A small image classifier, trained from scratch: activation prelu.
Rows from block 4 of a small image classifier, named by matrix and row number. Each number is 50 + 15 x the weight over its row's rms, rounded and kept within 0 to 99. All counts start at 0.
Before each channel's rows are labels from the 100 images, of 14976, where the channel reaches its highest value: "patch colour" is the nearest of a few named colours to the mean colour under the peak. Only what is clearly more common there than usual is listed. The data: capsule endoscopy frames (Kvasir-Capsule).
# pw: pointwise conv (model.blocks.4.pw.weight, 320x320x1x1), inputs 160-319

patch colour: white
pw.180:54 61 58 60 29 41 59 36 61 66 38 51 51 48 40 53 52 43 45 72 57 37 54 30 75 35 54 73 49 38 50 48 65 49 64 47 44 62 37 48 80 73 38 74 46 63 37 52 51 57 56 34 56 49 42 66 22 79 64 54 92 72 55 59 33 28 43 72 55 52 72 14 73 77 69 57 38 65 49 51 49 65 70 67 67 73 57 72 37 64 19 51 59 63 91 37 61 49 47 48 45 54 68 65 47 46 68 74 53 76 49 68 26 70 42 48 40 69 62 75 63 30 66 57 56 64 69 48 41 51 58 37 43 64 70 49 66 62 60 54 59 68 48 66 58 48 36 63 49 39 73 33 73 25 34 66 55 40 56 56

patch colour: black
pw.53:79 54 47 46 53 64 61 68 69 37 38 69 46 60 60 55 20 51 45 09 70 22 46 44 72 43 30 59 67 33 25 48 37 55 47 48 36 59 49 55 50 69 69 61 47 75 44 45 47 78 44 89 53 19 48 45 58 60 80 34 54 26 72 62 75 64 68 44 60 35 67 55 74 52 59 53 60 57 53 65 53 16 69 56 52 91 59 66 38 53 62 66 56 25 63 62 36 34 86 53 71 43 61 81 44 65 55 66 67 62 37 53 61 37 24 61 82 41 47 65 64 27 61 64 53 51 52 60 59 40 42 80 38 48 40 18 51 65 68 40 68 62 78 37 59 34 61 60 60 54 37 55 44 53 55 35 44 35 57 46

patch colour: white
pw.39:70 49 24 65 55 59 28 48 54 56 61 62 67 71 56 66 32 46 45 29 63 51 53 53 57 43 31 40 46 55 58 57 55 29 38 73 46 51 28 36 47 49 31 98 56 44 75 35 37 56 73 32 66 27 59 53 74 53 55 38 56 62 75 28 35 40 23 51 50 56 49 55 58 20 24 43 63 79 43 42 48 40 43 52 36 43 51 59 55 30 50 45 35 62 86 56 48 64 39 58 33 49 52 75 54 32 70 50 57 39 67 59 76 76 38 51 45 62 73 96 71 78 61 36 58 54 55 62 45 56 75 64 60 49 52 70 70 52 60 35 52 41 57 50 36 42 69 43 55 56 69 52 61 57 47 74 42 67 53 60

patch colour: black
pw.9:42 53 65 30 37 57 47 56 47 47 41 34 37 47 53 50 30 49 38 21 61 57 39 16 51 34 53 70 74 59 35 61 46 39 55 22 55 28 37 31 47 62 45 37 67 61 54 29 34 53 42 57 40 52 48 39 36 70 69 42 55 29 42 76 41 78 54 61 93 44 58 43 55 59 50 50 58 59 23 54 36 38 58 48 43 72 65 53 40 51 66 36 16 73 49 66 61 55 49 29 71 56 55 67 64 78 60 46 59 45 40 48 63 61 59 62 72 64 55 66 56 42 57 43 69 36 34 44 45 56 53 79 21 66 41 53 61 71 57 64 51 80 45 79 80 43 34 41 53 36 39 28 25 48 47 48 36 37 38 61

patch colour: white
pw.167:53 30 33 43 66 27 41 76 54 47 62 45 22 67 57 62 55 58 55 38 62 56 42 33 56 56 61 62 56 57 66 47 51 60 84 60 34 60 63 51 55 60 53 63 55 41 73 47 40 64 55 64 58 46 51 28 69 48 32 48 67 54 56 37 55 78 66 55 63 58 59 75 36 84 51 44 38 64 44 69 42 45 43 47 38 57 70 25 48 63 98 51 37 60 30 79 48 63 54 89 51 54 23 55 54 58 68 71 71 30 67 70 38 41 65 73 23 61 51 52 86 58 55 55 67 57 55 65 54 51 54 41 62 32 70 67 62 47 69 45 68 52 30 41 24 62 41 59 63 34 50 52 64 70 46 63 39 61 58 29

patch colour: black
pw.246:80 46 42 35 42 33 58 26 46 23 34 58 61 57 13 33 57 28 55 30 58 38 54 25 24 38 31 57 51 57 30 42 45 51 39 34 46 40 62 49 29 39 35 53 66 89 46 23 43 43 75 84 45 46 13 51 61 52 76 45 40 28 59 73 83 49 48 53 73 70 49 48 34 17 54 45 60 54 72 42 55 33 62 62 45 38 60 54 18 59 56 37 42 67 70 36 31 37 47 38 56 43 65 54 26 36 62 32 57 30 57 48 56 48 55 61 36 35 40 56 60 53 45 50 49 77 43 51 32 34 32 60 39 41 45 63 57 59 58 54 16 68 64 28 33 42 42 56 59 53 54 46 51 11 34 26 38 50 61 65

patch colour: black
pw.197:73 49 26 50 80 79 42 62 55 71 40 59 38 70 66 48 46 48 65 41 56 55 61 81 31 55 60 39 60 55 30 40 53 58 32 61 65 63 67 73 46 55 49 53 47 45 28 62 45 58 72 75 70 38 44 34 45 33 65 56 53 52 58 78 51 64 48 75 60 48 60 38 59 58 49 46 67 23 88 52 54 45 74 39 48 47 59 44 41 73 61 42 42 59 50 51 51 47 24 57 60 78 48 62 42 58 48 29 50 67 47 77 42 58 23 76 58 70 24 60 57 46 09 61 50 55 60 55 53 41 43 59 58 27 43 48 50 46 39 42 52 39 71 56 50 37 76 53 76 41 45 63 83 59 67 70 33 47 77 63

patch colour: black
pw.28:33 37 51 09 67 18 39 45 15 49 56 55 58 54 61 32 28 53 52 53 57 39 50 80 61 53 34 44 70 43 36 48 71 44 62 46 72 64 45 81 81 71 49 72 50 55 28 46 83 52 58 55 61 35 19 75 46 71 49 47 46 90 51 75 55 42 40 49 53 35 56 35 60 72 53 62 27 29 45 87 45 49 45 51 53 66 56 62 49 53 18 48 63 34 59 63 68 22 39 39 40 60 41 31 58 51 51 67 48 56 51 65 55 58 63 59 82 66 46 48 42 82 62 57 71 18 60 37 69 67 38 32 56 68 51 49 58 38 46 55 17 48 73 54 56 30 48 35 49 82 47 43 52 51 69 61 56 43 52 34

patch colour: white
pw.67:66 45 71 63 41 28 66 24 44 48 56 62 56 35 37 48 47 44 52 60 49 47 51 78 48 54 58 58 25 54 68 54 57 55 67 19 34 40 51 67 64 57 48 79 66 48 44 40 37 50 54 42 34 32 57 69 19 64 60 45 64 45 33 51 43 35 66 44 39 41 69 36 61 43 63 70 42 62 49 85 51 56 67 59 65 62 57 70 05 70 36 47 56 65 44 63 50 50 72 49 54 34 50 70 76 49 56 53 43 48 25 43 33 58 68 65 44 59 59 47 41 54 50 49 60 31 68 53 22 31 49 31 53 55 45 61 53 41 43 45 58 55 59 49 73 48 74 64 38 45 62 46 42 62 51 83 59 55 38 65

patch colour: white
pw.303:39 68 52 52 61 38 38 37 43 77 55 36 30 36 46 54 24 48 45 61 46 45 41 70 52 49 41 39 29 57 55 68 55 57 78 26 50 76 68 36 48 47 29 61 85 43 30 50 60 50 37 35 40 59 50 50 66 50 46 61 67 60 41 46 49 27 32 50 53 54 29 38 60 74 32 61 34 46 37 48 41 73 31 35 36 47 45 55 43 69 52 60 34 62 58 59 68 66 42 38 42 67 54 09 53 34 59 49 38 84 51 62 60 64 47 53 34 48 41 52 61 90 60 56 58 43 49 53 29 56 58 65 55 54 61 75 41 22 56 36 35 72 53 56 68 47 55 48 34 46 78 01 77 44 53 66 34 29 52 27

patch colour: white
pw.193:57 48 40 37 61 46 58 72 42 56 48 58 56 49 44 13 31 46 37 72 65 52 43 44 64 23 42 54 57 61 60 43 56 57 45 58 57 67 56 57 58 53 36 75 63 48 76 33 62 47 44 53 61 47 58 59 66 68 40 57 66 43 51 52 43 66 36 55 66 45 48 77 77 70 69 52 44 63 30 80 28 47 47 52 49 67 28 50 73 57 62 41 50 54 65 74 56 58 42 52 57 51 44 63 46 45 88 43 41 73 34 57 49 38 64 58 43 53 52 43 59 71 55 58 73 66 56 67 70 61 56 45 41 66 65 57 46 42 76 18 53 53 49 53 72 48 69 58 52 64 51 03 65 38 21 75 64 53 51 38

patch colour: black
pw.253:62 35 40 59 38 46 42 38 70 55 43 56 68 48 80 55 11 39 15 68 28 39 38 44 43 47 66 54 41 51 41 54 61 48 54 55 34 50 27 57 46 38 51 56 42 46 40 56 40 55 52 41 45 62 55 43 46 46 53 43 60 52 74 50 52 43 74 53 47 51 63 37 50 38 54 20 52 54 53 89 48 56 69 58 45 70 15 54 48 28 62 43 35 32 57 32 39 32 33 58 53 48 70 37 28 68 55 58 28 69 41 43 42 67 67 51 53 40 61 50 20 33 44 58 59 56 62 49 71 65 18 35 26 41 57 59 53 37 58 64 48 42 42 37 93 42 44 42 54 63 22 46 50 71 32 60 36 31 77 51

patch colour: white
pw.68:38 47 30 48 33 55 71 55 50 58 55 50 27 42 52 56 59 57 60 44 95 48 32 79 60 56 46 57 57 59 44 48 68 43 36 56 40 57 61 43 52 53 41 72 64 31 40 57 39 83 59 62 39 52 60 57 67 62 61 42 57 53 69 80 42 80 58 59 53 56 67 26 48 61 68 65 73 77 68 44 37 60 34 33 78 53 46 54 57 64 43 91 48 54 82 61 57 61 57 42 28 39 55 57 67 43 66 41 54 75 58 62 58 83 33 46 12 69 30 61 41 50 57 69 59 82 55 39 76 60 55 53 34 53 48 75 74 39 55 39 59 61 27 70 65 62 47 40 52 57 81 36 71 40 44 49 25 43 35 71

patch colour: white
pw.234:61 55 41 57 63 51 46 52 44 71 58 80 58 60 64 46 46 38 44 49 64 41 55 58 49 58 77 65 15 31 77 36 75 67 71 43 32 16 40 66 32 43 47 66 41 39 70 40 49 38 61 52 52 65 16 45 38 31 53 40 67 58 25 74 44 53 44 47 51 71 54 21 70 37 50 57 55 58 54 52 42 47 56 53 70 56 59 43 25 54 32 60 70 71 66 40 45 47 68 62 39 42 38 61 76 58 41 61 53 27 29 31 39 90 71 73 26 52 49 37 26 44 68 58 67 67 65 63 27 42 52 42 75 50 46 61 58 51 57 32 57 63 30 36 55 39 49 46 47 40 65 65 61 66 66 70 54 50 27 63

patch colour: white
pw.93:45 59 42 53 62 66 41 49 52 51 48 55 43 62 26 66 26 41 54 50 59 43 55 45 48 47 42 55 66 41 45 50 50 52 00 43 31 40 41 69 39 54 69 80 63 44 59 50 45 46 55 43 60 39 31 39 44 47 58 54 43 41 55 31 32 59 70 69 49 57 46 91 62 45 57 41 86 70 66 32 55 60 39 49 47 62 41 38 98 60 35 46 42 51 59 38 50 47 42 60 60 48 69 71 37 36 57 52 63 25 73 66 42 52 48 31 47 84 81 64 46 53 67 63 59 81 51 66 43 34 53 52 37 65 37 29 68 51 47 56 20 37 37 51 55 60 55 37 57 20 53 63 42 50 34 41 61 44 47 46

patch colour: black
pw.226:60 35 46 49 79 56 38 56 60 70 22 55 68 56 44 29 28 28 50 44 66 21 50 82 55 19 47 46 39 64 39 37 71 55 57 29 51 59 40 68 59 43 41 79 46 52 48 39 62 43 37 65 72 44 23 55 56 24 42 44 32 68 57 64 50 44 41 62 70 68 45 67 40 48 48 38 59 28 58 56 36 39 32 52 39 21 45 45 11 46 46 60 78 48 66 06 57 42 46 43 38 35 51 55 32 45 58 59 56 46 41 25 60 35 63 44 11 47 65 81 44 55 58 59 50 09 43 51 45 70 80 52 30 50 56 59 40 54 48 52 46 45 20 41 45 49 55 52 52 62 42 44 51 52 53 52 21 36 64 67

patch colour: white
pw.18:60 60 40 56 30 26 77 29 56 61 46 77 66 51 51 21 31 38 51 65 51 30 54 18 80 67 34 41 49 73 33 50 25 65 41 40 53 16 79 24 41 46 47 45 83 61 63 48 30 69 70 64 53 38 52 47 45 45 73 50 55 47 64 18 80 55 66 49 33 70 59 46 56 27 58 52 73 64 77 61 46 72 60 46 62 51 68 79 68 33 47 40 36 59 74 60 45 68 42 60 61 56 66 55 53 36 64 42 46 45 61 59 64 62 18 41 48 83 60 29 62 61 41 59 44 66 63 71 25 20 66 54 49 39 55 66 71 71 54 40 52 64 23 39 53 27 50 59 74 77 62 39 79 43 47 68 32 49 62 39

patch colour: white
pw.302:32 62 61 64 48 53 77 34 46 65 32 44 57 24 54 51 43 57 33 81 45 47 50 13 75 58 45 37 56 54 63 55 59 25 43 44 13 41 59 44 51 41 28 58 73 39 14 36 43 65 35 67 27 57 53 60 47 44 60 59 43 65 76 31 83 30 40 84 47 45 46 26 50 43 62 40 66 59 41 58 46 71 33 38 79 48 42 48 81 60 61 45 11 76 70 49 51 61 32 45 76 35 60 47 36 39 54 56 28 48 55 68 32 42 45 21 57 49 41 61 53 48 31 30 42 59 70 45 47 49 52 55 36 40 69 52 63 27 35 53 61 51 53 52 41 27 41 82 63 71 47 41 85 35 56 47 75 34 24 61