A small image classifier, trained from scratch.
Training: nadamw at rate 0.0027, 4600 steps, batches of 64, held-out accuracy 92%.
Data: trained on capsule endoscopy frames (Kvasir-Capsule), 7.0 epochs.
Rows from block 5 of a small image classifier, named by matrix and row number. Each number is 128 + 24 x the weight over its row's rms, rounded and kept within 0 to 255. All counts start at 0. Numbers have three digits each.
After each channel's rows are labels from the 100 images, of 14976, where the channel reaches its highest value: "top examples" is what is common among them. Only what is clearly more common there than usual is listed. The data: capsule endoscopy frames (Kvasir-Capsule).
# pw: pointwise conv (model.blocks.5.pw.weight, 320x320x1x1), inputs 0-106

pw.31:122133132097109098134168112168110149128110140113076108136146117129158074160104125134125099128146105094135132101106110102139125130064122111099147117115094145123176111104156072133135102117104120095103142098119135142080114099121099072077125130125100085121139114128136147138144119134182124147138117141119128121132129134146122
top examples: finding: angiectasia

pw.291:111129142116125115173127117151117156109118157157121169163146164096155094157128122166117129114139135156126132068113103130114100159143103125140154120124125118153138128115149101139148130134172143105099159137143128147150181138147187134187125144137129139117128139112078144153089094142144103125127152146166127125131111153098101
top examples: finding: foreign body

pw.173:171121139112126170144088134174096123150118098125113156161115158109119163177133129165158127124157132159137127126128109112130110132159142097094146147084106160109149127138126134115147158099123121110113130127174128147125137135194145088102121126113104124101085136142180140128080094167117106135148115133141117111124137138129134
top examples: finding: foreign body

pw.174:144098107134130078110152141138097120119125137096101143122120125149154078140118158091097140118139133095119166049104091127122139141120147102104133126105125091095175124116163072113161153142072148125097162124128158113057115115111133083066129117135149134119156120147125152108132103150161134109102094129142111115118125124090110
top examples: finding: angiectasia

pw.284:108126126124143145153120157106107117079115163094128127132129105107139116111094163147121098153150121131133124162104133133146074136127142146113116099160122096165134131116139113166147131140125094130123152144147130139147137156114110089138074136132100089124146132135127156122128122105140125129161117145105106151153130119137128
top examples: finding: pylorus

pw.249:145112127112117121119190095131091132152092142099103133118125118107150116133106136141104113113127140108112132087148114100143100130079125126098154094105158104140165126112147090141148113103063122106107114114136113116088101134119120085080103131136134105106165141131098112126093105119176145142119100122122128108114138121115111
top examples: finding: angiectasia

pw.176:176158103080128163120095112110134135130138107148134128106133133161112141149150079168110129151123128198126091095138133125103164081112129117178173114104087120104091163125136159051121117139133136156123111089146109114130109111120119149134131131138081127088083127153166118106119090124103104117102112106086101126137111084105149
top examples: finding: angiectasia

pw.147:090161151117131150209088141079123116113106151104100142140149110133110111146141138109135095170151115098169126149144136139167109110181125145114107128180132098176088146135120140187133120124144110121152101122116147149149095169121149107140093098114132149142146130139128153129118164097116157086128150162122116148149100100126137
top examples: finding: pylorus

pw.238:118120130117140162145118134157153166163115130132125125140144117149170124147117087120146139162061127129132087085112132110084141106142130137170145121137118158118081149115120110101109135151167157134054133128124121151137169161145154158162132146136110132082108147100123100144130135118120131134143153153133158109150142121129111
top examples: finding: ileocecal valve

pw.101:118133108122079093134112156113140135110116101131118098131148137083132114103102174138135112145102110105099150110120107119109093162146115145187135121136121110130115121127144112134134140151119154156098156147180094116166132131119159157179117140095146110154115119110107116127089076120146101129142107134131109147117157135093109
top examples: finding: ulcer; finding: ileocecal valve

pw.282:141140211121117106150106144090145094119122145117105141123112117120134127132137156102148087139146129083127113165140117105135098108107102138116109090159128128142138137128128128164116102120090144099139119114109088109150112124100076061187079114133130118141127132113098136139089123116151110138139153132114149153150084176112087
top examples: finding: pylorus

pw.111:146078104116146115133182078143094186112106115111096148110106131083151126116153152171154140123178163109123109134119131117133112118096115149119131115106138171117141116134140133102129135140083136105103157147167137132119119085157126130092090098098119095119150133091138117115091124116129095167130122142114136130119104136122114
top examples: finding: foreign body

pw.202:099169152121111124150131148106095145154127168127109139147148123078105112146175155147092131136110134174119107163138113147142080132137145109120106109167140103159095114151110133153132128134144094128157100084116101147148112155137103133151135118116135148143083111132140147097109174082113130091129153161133108188130099116114083
top examples: finding: pylorus

pw.68:118082146156113134113120103142119155103124094142129104143090147127116142121157129102144103179144164110143125157122131125119118198123097112116086117168140162134101100143169160141132114110130119127134137132093113119152145069103163127129084067164146160105125107117145163126124099145075090140192087104121121162121152088156126
top examples: finding: reduced mucosal view; finding: ulcer

pw.2:146137113111135091111090133136149115108146162165123166133132121144117108138144144149074180101105135149133126086151161140093130101075122123131136144133066141111177086129150174126140184088103084156146109088098136050109106139073149125127159102134164134113155116100088075092141119144112110118104128107090105144141114096090117
top examples: finding: ileocecal valve

pw.103:159123083103154125132144150179155094119150150156135137120116096151097180142133121147131193086114128175121110097146132073108133123092136129142160120105105150087105134144158178131137183157159106154122083122129147142124093108144107155134154102120107133119086100152157118118169114139082116132120080122115132125112130093125118
top examples: finding: ileocecal valve; finding: ulcer

pw.275:116128096132120110135102160097154117128108156125109102097144084114106115180110110118131150128149076099124121136108121143135117119165137162146126121124120123135126157117120118123144105168156091095094151069128119100093121152118166147126097106139111146146149128102141100144117143125084155109093166160147129166120118107136133
top examples: finding: ileocecal valve; finding: pylorus

pw.148:116148125130132109144138103136148132110162186154161137115179123110109124162144097178149170177133173135136120109136146134134132127067128125150157128139142124156120124135111139119103139141147146107086136127144127126139145184128134109123160133119109169122107148107147120117136118181121084184133146134155122120116062088076105
top examples: finding: ileocecal valve

pw.144:156095167156136108095169144131135108128134093166144120133149152158082157122177144112137138134129135126123117121108174123106158169174112138196137120150140146114155113142101144130121145129140120139169139157115156114148106081113099136092122117152126128182085146148138158134159102148131132131136109103115142132143163106157141
top examples: finding: ulcer

pw.54:170131150144127151124158122099138105112120135190122095108108103157097173112153116119102157143106137124145112101124149133089133130168135141141105154111126134097099137134136182099079151137145135152129121127128139090158112122127158166122156115147153118155086120111107126101153101115094099142119092127127136115085120114128127
top examples: finding: ulcer; finding: reduced mucosal view

pw.10:146130106142131120108189075126079145169141142094085129123140135107133113142097110142147122127116125092124127114160147097132128138147130139108170101087180081108116117109174101086143124118103136140098108123126124148075107149119107110072106113107145103112143110145126098096120098145163137122120100116085108116111130094126162
top examples: finding: angiectasia

pw.75:133142117144103108146112145174097094122112177126111133132137197127132115124137148139122119131122146124117116120103146097080133123116116120147133108087106120149172112099105167127084107124139140138138167134149155123132161132106140130145097130119172083165137105122103144096136094182128132135112160095190091141096141091137114
top examples: finding: foreign body; finding: ulcer

pw.100:101171148122155119181110135096138150138165160102131138110144135139132123169121108129130111155137092124136105081114114145133124089155149150176114116150175140142067146134082087154080134192184144148128079095145111159159112169151135133174135137112131144168123142089107140140128141118099112108075155143137116157134149129152105
top examples: finding: ileocecal valve

pw.143:112169104108112114150112143113131138130146144096115142144143120144118101123131094153116122114149107117115113123165124141121101101122136124159109094150106146128111143078124135155134162132138110119115122068088138138164111118123153109098105108103091120149116171134148120145120185092159122115132176155102118180113137131162132
top examples: finding: blood fresh

pw.83:137098132090085100139115121080088120153114118115154120111142163113118097139120107126119091163147101069096151128144105111146080133100141109129140129102170094146142149120101111115135121121081119068093119107156103129121090130122128118112124154143139089158137134124129139122144088112144140127129174088125153137128130099126149
top examples: finding: angiectasia; finding: ulcer

pw.38:191099141122122149175088161122121135145108086091144129094104142088090152168133101178158134139113123150111144129116113128142156146145165102170168089100109130105107130129150132144113123142151127120074134121107142140134110072128112107126082129118144085095098127152146095132118116160112133120107153115115084101072113160114114
top examples: finding: angiectasia

pw.129:124170142144116124141194127162121113139140120111131114128131190118126112130105127144137146184134120102121115105122114139109106153133116106133140130119158085101172091117103083128160119132133163098073137166136157119124152130140121121081115152119146088140135103156112107111128090166134117155147129099155089144120105122138073
top examples: finding: foreign body; finding: ulcer

pw.171:134141149156094142122144161155099131124098115099131126163143145118140095141152130104168148132134140093164126158120130152113139162125091117161173124117165100103129080103103126115078092154160147136096156167138149129122145099126156142138108145100169110151085117110125145159137142137107114171159103099158143158129179148126123
top examples: finding: foreign body; finding: lymphangiectasia

pw.107:115113126137113110145140110131128143156112084159148124166114166138102088111118156093151096141130122128099108167132134138139126175142094133163155142143140121140108136112096132156117111131119146155107185145156126115152182095144116143113080125144148138101118152096129178146113100155105097092149142093164109154130141158145133
top examples: finding: foreign body; finding: ulcer

pw.191:142099116127156101128138126162111107105101126122143134138117169122136138167137171150171098176174133081120083130131138117092110182110142062149119155147125125128155112140103089126103120096109154132161115138175114104115139086112152141149077162128155123146085120093131147148140129130166106110166141110155159159123170148115130
top examples: finding: lymphangiectasia

pw.304:085125127100150131120160111125141137106143113131127075119130121157125165124138123147139133121090101127137116121144116131106152094137154140164128156144164135099109165106098097088157141165162152137123117113097141118146093166127165150209151132100135148138118094105146122144142116128089102137113154147118158131143091090101121
top examples: finding: ileocecal valve

pw.224:158149099141150121148161132142137109138102137155171090164110110146133148131142148090131144160125112146129149139129145109145154160123105149125140152131169117128121126137096141091072108115117104164147125145130141106124101118134108113135148108115113155116128114113103150122159117073115122121158104104136134147134142157128163
top examples: finding: ulcer; finding: reduced mucosal view

pw.37:185159122120128132120115112140135110182140132136116125113116125155135137140147067146143152103101119184110097118112119125107140100111125111170154138105137157117158140137105180107094153146155141117125113100124145142160095106132127135098158131121140121092125165135177149105153123127115113131108092094142134139102122091121134
top examples: finding: angiectasia

pw.88:153084135153137134043150152168105117112111125125141132130157141148121140130126156135170146122148134132118124124119148148122126134131117095076154140117123130107150130126104127103100147119126136120123121157127160077135092135093131157098162117111170146085099126096114158125140086128124069088137113130129129159098138099111162
top examples: finding: reduced mucosal view; finding: ulcer

pw.66:124116094126127149089067158152146146171126115148136143082207142132111143190084117088163137097128120110137122121152160126115132094125189158138118100142136106133148140126145149090128148164163147164115164125139120097174101161113099117120146157118116097126063129157165173145120091170147145122099082152121135134104134092151121
top examples: finding: ileocecal valve

pw.23:179107086137135141108184080116113086140142135099127123115139158118128106166122091120113132146106142110110122106119126119136118134134152104129168108097139099115126134100153112106143138143083104105084150148104137134077106131115120118056112120123151114104156112136144099106113101161178134134103102136082101115120115121095098
top examples: finding: angiectasia

pw.262:122151135109088082150071176119139149118128169113127133111143122112141081134152144142134090149149118117151104123097121127135137090092147128135110093160131132143109145067116171164125135124132127114161113093100103137173149120097129102090107135113099148159126131115173133162113156087117164128098167154110187153118143122109123
top examples: finding: blood fresh

pw.96:148115116138164085120142114104125127122077130123126123135135158121127108149131136141102098156124115121116137114091095111148071142053108138101138130112089083151129103096150104124127155132091096083102135124099123153105124096138129110123107117158105081127160114091125138126097111115166144157095112113125123126136143126142084
top examples: finding: angiectasia

pw.223:108122112144116105138122102147106177154128125159104126141121132130120079186151100130140126165152117105131136080126156111117114095089138130102140141105139152121163090138128122105165112112122134124141097116127113161135141147152129136128159116178078149116169120145112095127107175117171132150108153136100154109134085121091118
top examples: finding: blood fresh

pw.293:120106140095137160160117170094115064099143169082126112144133092113112116130124172150133149158116104118149113148136104148159115135146125117145124119183121089153105125090094144164116103156124130121130105133120146093148114124140113127154112125077148140138124121127084158136132143121090157113133127150096105159116130150102130
top examples: finding: pylorus

pw.186:144170126144123137135138077140124163138118136177098114159125120130124116106166120168138184128149123158152098121120161124128100120129141124082119144121103089145072085148109126114143157091132092131167137128120109143136124160137145149128139156128138139103083124129138152131126084092095125149124089148133149097094100119139133
top examples: finding: ileocecal valve

pw.47:120180127084120148148078145109124162123118166142138135143106118132133121176144110120132117136158093165111111089142120150119121149159130124169133131149119129138102169114103139147117113177144097129137099100150113135103141127173167147145109131111144109120063113132135130115108104125121096106130110154133101106168164142122116
top examples: finding: ileocecal valve

pw.50:102148133094093126198138123122136151132102170138116155149094113085116144150136122123121119174124089078136080118097098127121103077108104097146115085143132112115082129091131158142128117135147126115148111070126102168130118111163160099139093070127109145142124122101134170129109139048112176111120167170110165126136122104117136
top examples: finding: blood fresh

pw.286:127069140125126105092164150157122123118107110141137104122107154137103138115125113052137121157138137091109115163080152130133156194145118131149182161147163108124142133107130156129125136135123106157146153127150143140134101106144106110132085122137156102124134110135147150111109175098093138172168118120109102134138171155190122
top examples: finding: lymphangiectasia