config = dict(
    arch='convmixer',
    model='image classifier',
    dataset='capsule endoscopy frames (Kvasir-Capsule)',
    train_examples=42238,
    image_size=96,
    grayscale=True,
    crop_scale_min=0.7,
    horizontal_flip=True,
    rotation_deg=5,
    color_jitter=0.1,
    cutout=0.25,
    targets=['finding'],
    num_classes=11,
    norm='batchnorm',
    hidden_act='prelu',
    patch_size=4,
    depths=[14],
    kernel_size=9,
    widths=[320],
    label_smoothing=0.1,
    loss='cross_entropy',
    init='torch_default',
    optimizer='nadamw',
    learning_rate=0.0027,
    beta1=0.85,
    beta2=0.99,
    eps=1e-08,
    gradient_noise=0.1,
    max_steps=4600,
    batch_size=64,
    epochs=7.0,
    lr_schedule='cosine',
    final_lr_fraction=0,
    warmup_steps=90,
    weight_decay=0.0,
)
Rows from block 8 of a small image classifier, named by matrix and row number. Each number is 500 + 50 x the weight over its row's rms, rounded and kept within 0 to 999. All counts start at 0. Numbers have three digits each. After the name is the row's rms in percent of the matrix's.
After each channel's rows are labels from the 100 images, of 14976, where the channel reaches its highest value: "top examples" is what is common among them. Only what is clearly more common there than usual is listed. The data: capsule endoscopy frames (Kvasir-Capsule). In brackets: how many of the 100.
# pw: pointwise conv (model.blocks.8.pw.weight, 320x320x1x1), inputs 160-319

pw.120 103:545505523502462464473541528555442479619486498469536488507509537439482434524494514518358552516480513479452531456502579494463542611513452485502507471549510545453576450475449533561591525509495445529475490450499523484488515523476446509475555533481412497411506536485591520489442449511534549503518531450559568543501473527478437368587532433506392529603504402458500549470383491446468525539499475448508542404507561542483483429522502514460513509579500481578542506466536602529486534543456471
top examples: finding: angiectasia (89)

pw.78 094:557557506499513506467539477439488449625421559556559483431425473430469516506528487548546541544505545545466493435548443439472453556506593558565496458440489513508461505522487478455498498579416503514554523428562439540490497444410437467597441505479499495522419385485543561534519519458435492497513475473522571472446532581434491447538540438539444471529534499502507514434423458474551392663518480482513527430521447519519475507530462482448446396533457539531581533471475381510570551535524405
top examples: finding: angiectasia (87)

pw.210 101:486534448487521468501521505577395594410540495483513536506541510453492559369487451444480547546500554500509499506377546545543474395487524562524531487483558384520392488621490512500389484424528594528399465582511516461508579506461553572523486445461466436530463561349503524429569549549471498537517484542539556494504494557504488493542455534503538541544510599409509449520439443620463594529528540528408548513490527550514518599464439508474525491512539459542514526528481596586541499529536440
top examples: finding: ulcer (51); finding: lymphangiectasia (33)

pw.189 102:509515593457472522557507567554495573400568462494513601524551505463513637457552486428419468438457431627437476386492555583572551465555532486501487474493466529491508470462578464526400545472478551514480414491530483518434482554494527466421456432554461431421495518429466535418549571570603449495530485498494523500502491511549363515583504523432519486494420521558502384527476484463584620489506470443484530542554524533520500507530435425548546467545480576511441601351477417551430512549506478
top examples: finding: ulcer (51)

pw.28 106:478515531430501508461585483487409461580523455492492382463534495486554499498485507520572509599445458508463400453516464476498457504491602447524575580502468513522609400520402470465526571490543538511588495544493466577500617473423510593436507543545501458500577465557468473529470442518517468470505479391529541557492504504549520420443537552427573496493436558480463523445485465506555507525448473493492427429515442456533441462473532478502488495471492548536496564519527497553464479541458508
top examples: finding: angiectasia (77)

pw.55 099:485528424425537405486434570524597460462511489487612434482465470514542456552489543486533388483535555459498442525516598515528492476442523410377461535584450554507451575448394472514495558496494462456474519511471453554435510505490481474523550435458461480508518460462474564540384453458504469568463495480522528534422508465474455537440538484415532576537526488519469481451511502545505534437441567500468456606481531519319409428490460465499472542520405492457468501448530577573479443543562516
top examples: finding: angiectasia (98)

pw.13 107:584534573480503432593491504548473540451487496541483586559455606492500537532515466523559487518508466572467548479496502601449542436506589566566520464464511496630473512508505465511488653494521528494550470450538481501454492443545404441516541557578469439573577595454400498406605558570495492556442568571418450542496529509510518524439498564463517500572538483566478481559437503562426560527556486570473382510512459628462500513559451489494446471543619499401458445549430499508484551516508491
top examples: finding: lymphangiectasia (74)

pw.86 098:431491578457491422498435526528490495485528484560478555475508496547546504423539445599479553561559504495533582548457542492548580501525514483499472437576524628501439488525498544526434360475479577577442448501534604467556577430516562519476506486371449488473505533494437425569540517563620476570522475589439472480559468618465512539448514510511510583504388494593451501574523472526544536415545576514525476497523501498560495596501438351579609437530464485584485512502475517512522415431526369
top examples: finding: lymphangiectasia (56)

pw.89 104:451430501449473503583533456511502485543453509490464472476469476497465509465552514465491618480574542527587607558496510607481524476418505481536478485456509515597487543460651594550530515443486474501480443387433460574544470605535464507502528473507451484590408626570537497441543551533458430471558430456528535503499466488435508417489586513439502527465493441594479510518477424488585513477495476510504488467525521521447607570459422460604546408533515521556559543543537488561544532555535521
top examples: finding: lymphangiectasia (75)

pw.241 096:551578553568443476587496569488488533554459555579414589427466430447476543560615491579490431550431394502471428479479568571389560517526518429561527493423520500533567460523512549598467532529475469495416476467367479486425511529522507540514455479401497513511490528480533566411518480536487506415500475476464507495524623577559491498489498535467578560448445456512481431516452509528580562452532512558517552563516480621454517457495408451507564460537530489441529459590500517468492502469493569
top examples: finding: lymphangiectasia (71)

pw.18 099:467463600557503436435449424430458574457521534566529458596505586510522459515466476529501477484444487540435506445509428593410550419440541514533521519534469524521544509501564474447500485487531555581458541539489482514525509467617504521549488421576518530475435549566445513497472588587497552507500459440604473536612507410533437574456544537459522460509567523494513594523485428476495551512552521536527550418520455545559501466461381509479492543581520493533471498522574482533457479432396445
top examples: finding: lymphangiectasia (50); finding: ulcer (29)

pw.186 108:539413537507532451500480549552488464503404501588586649535500489493441456448551461525591484595500425559500478527446480559546494574463428582495444428511591515440579517591511542556471489581482521520454494486493478452529539472584518418626544548442488637529505501485535492527543432503501564403483461573523542479499459433513526490479673509447514441445586455570519458456484474528477536561422558487503513456538562582474512509545430482572574519486517578465541518438559417484500521459423461
top examples: finding: lymphangiectasia (66); finding: blood fresh (26)

pw.41 097:515552532522527512506449507515450597497514475577488558485497525482466496476538475422508522490444456414456479599453515519546564561491542482447563415503433499558461528361422431488534471496542537450489484479588489392452474467492483451457455429474419465484535436504477520532441577558444465528535537513500453532563580518573466598514392490533479504554459566564467440545484496509550547452444525529451518447543538536481578493453544501470463601448460498579414546480494492396512601461493486
top examples: finding: ulcer (68)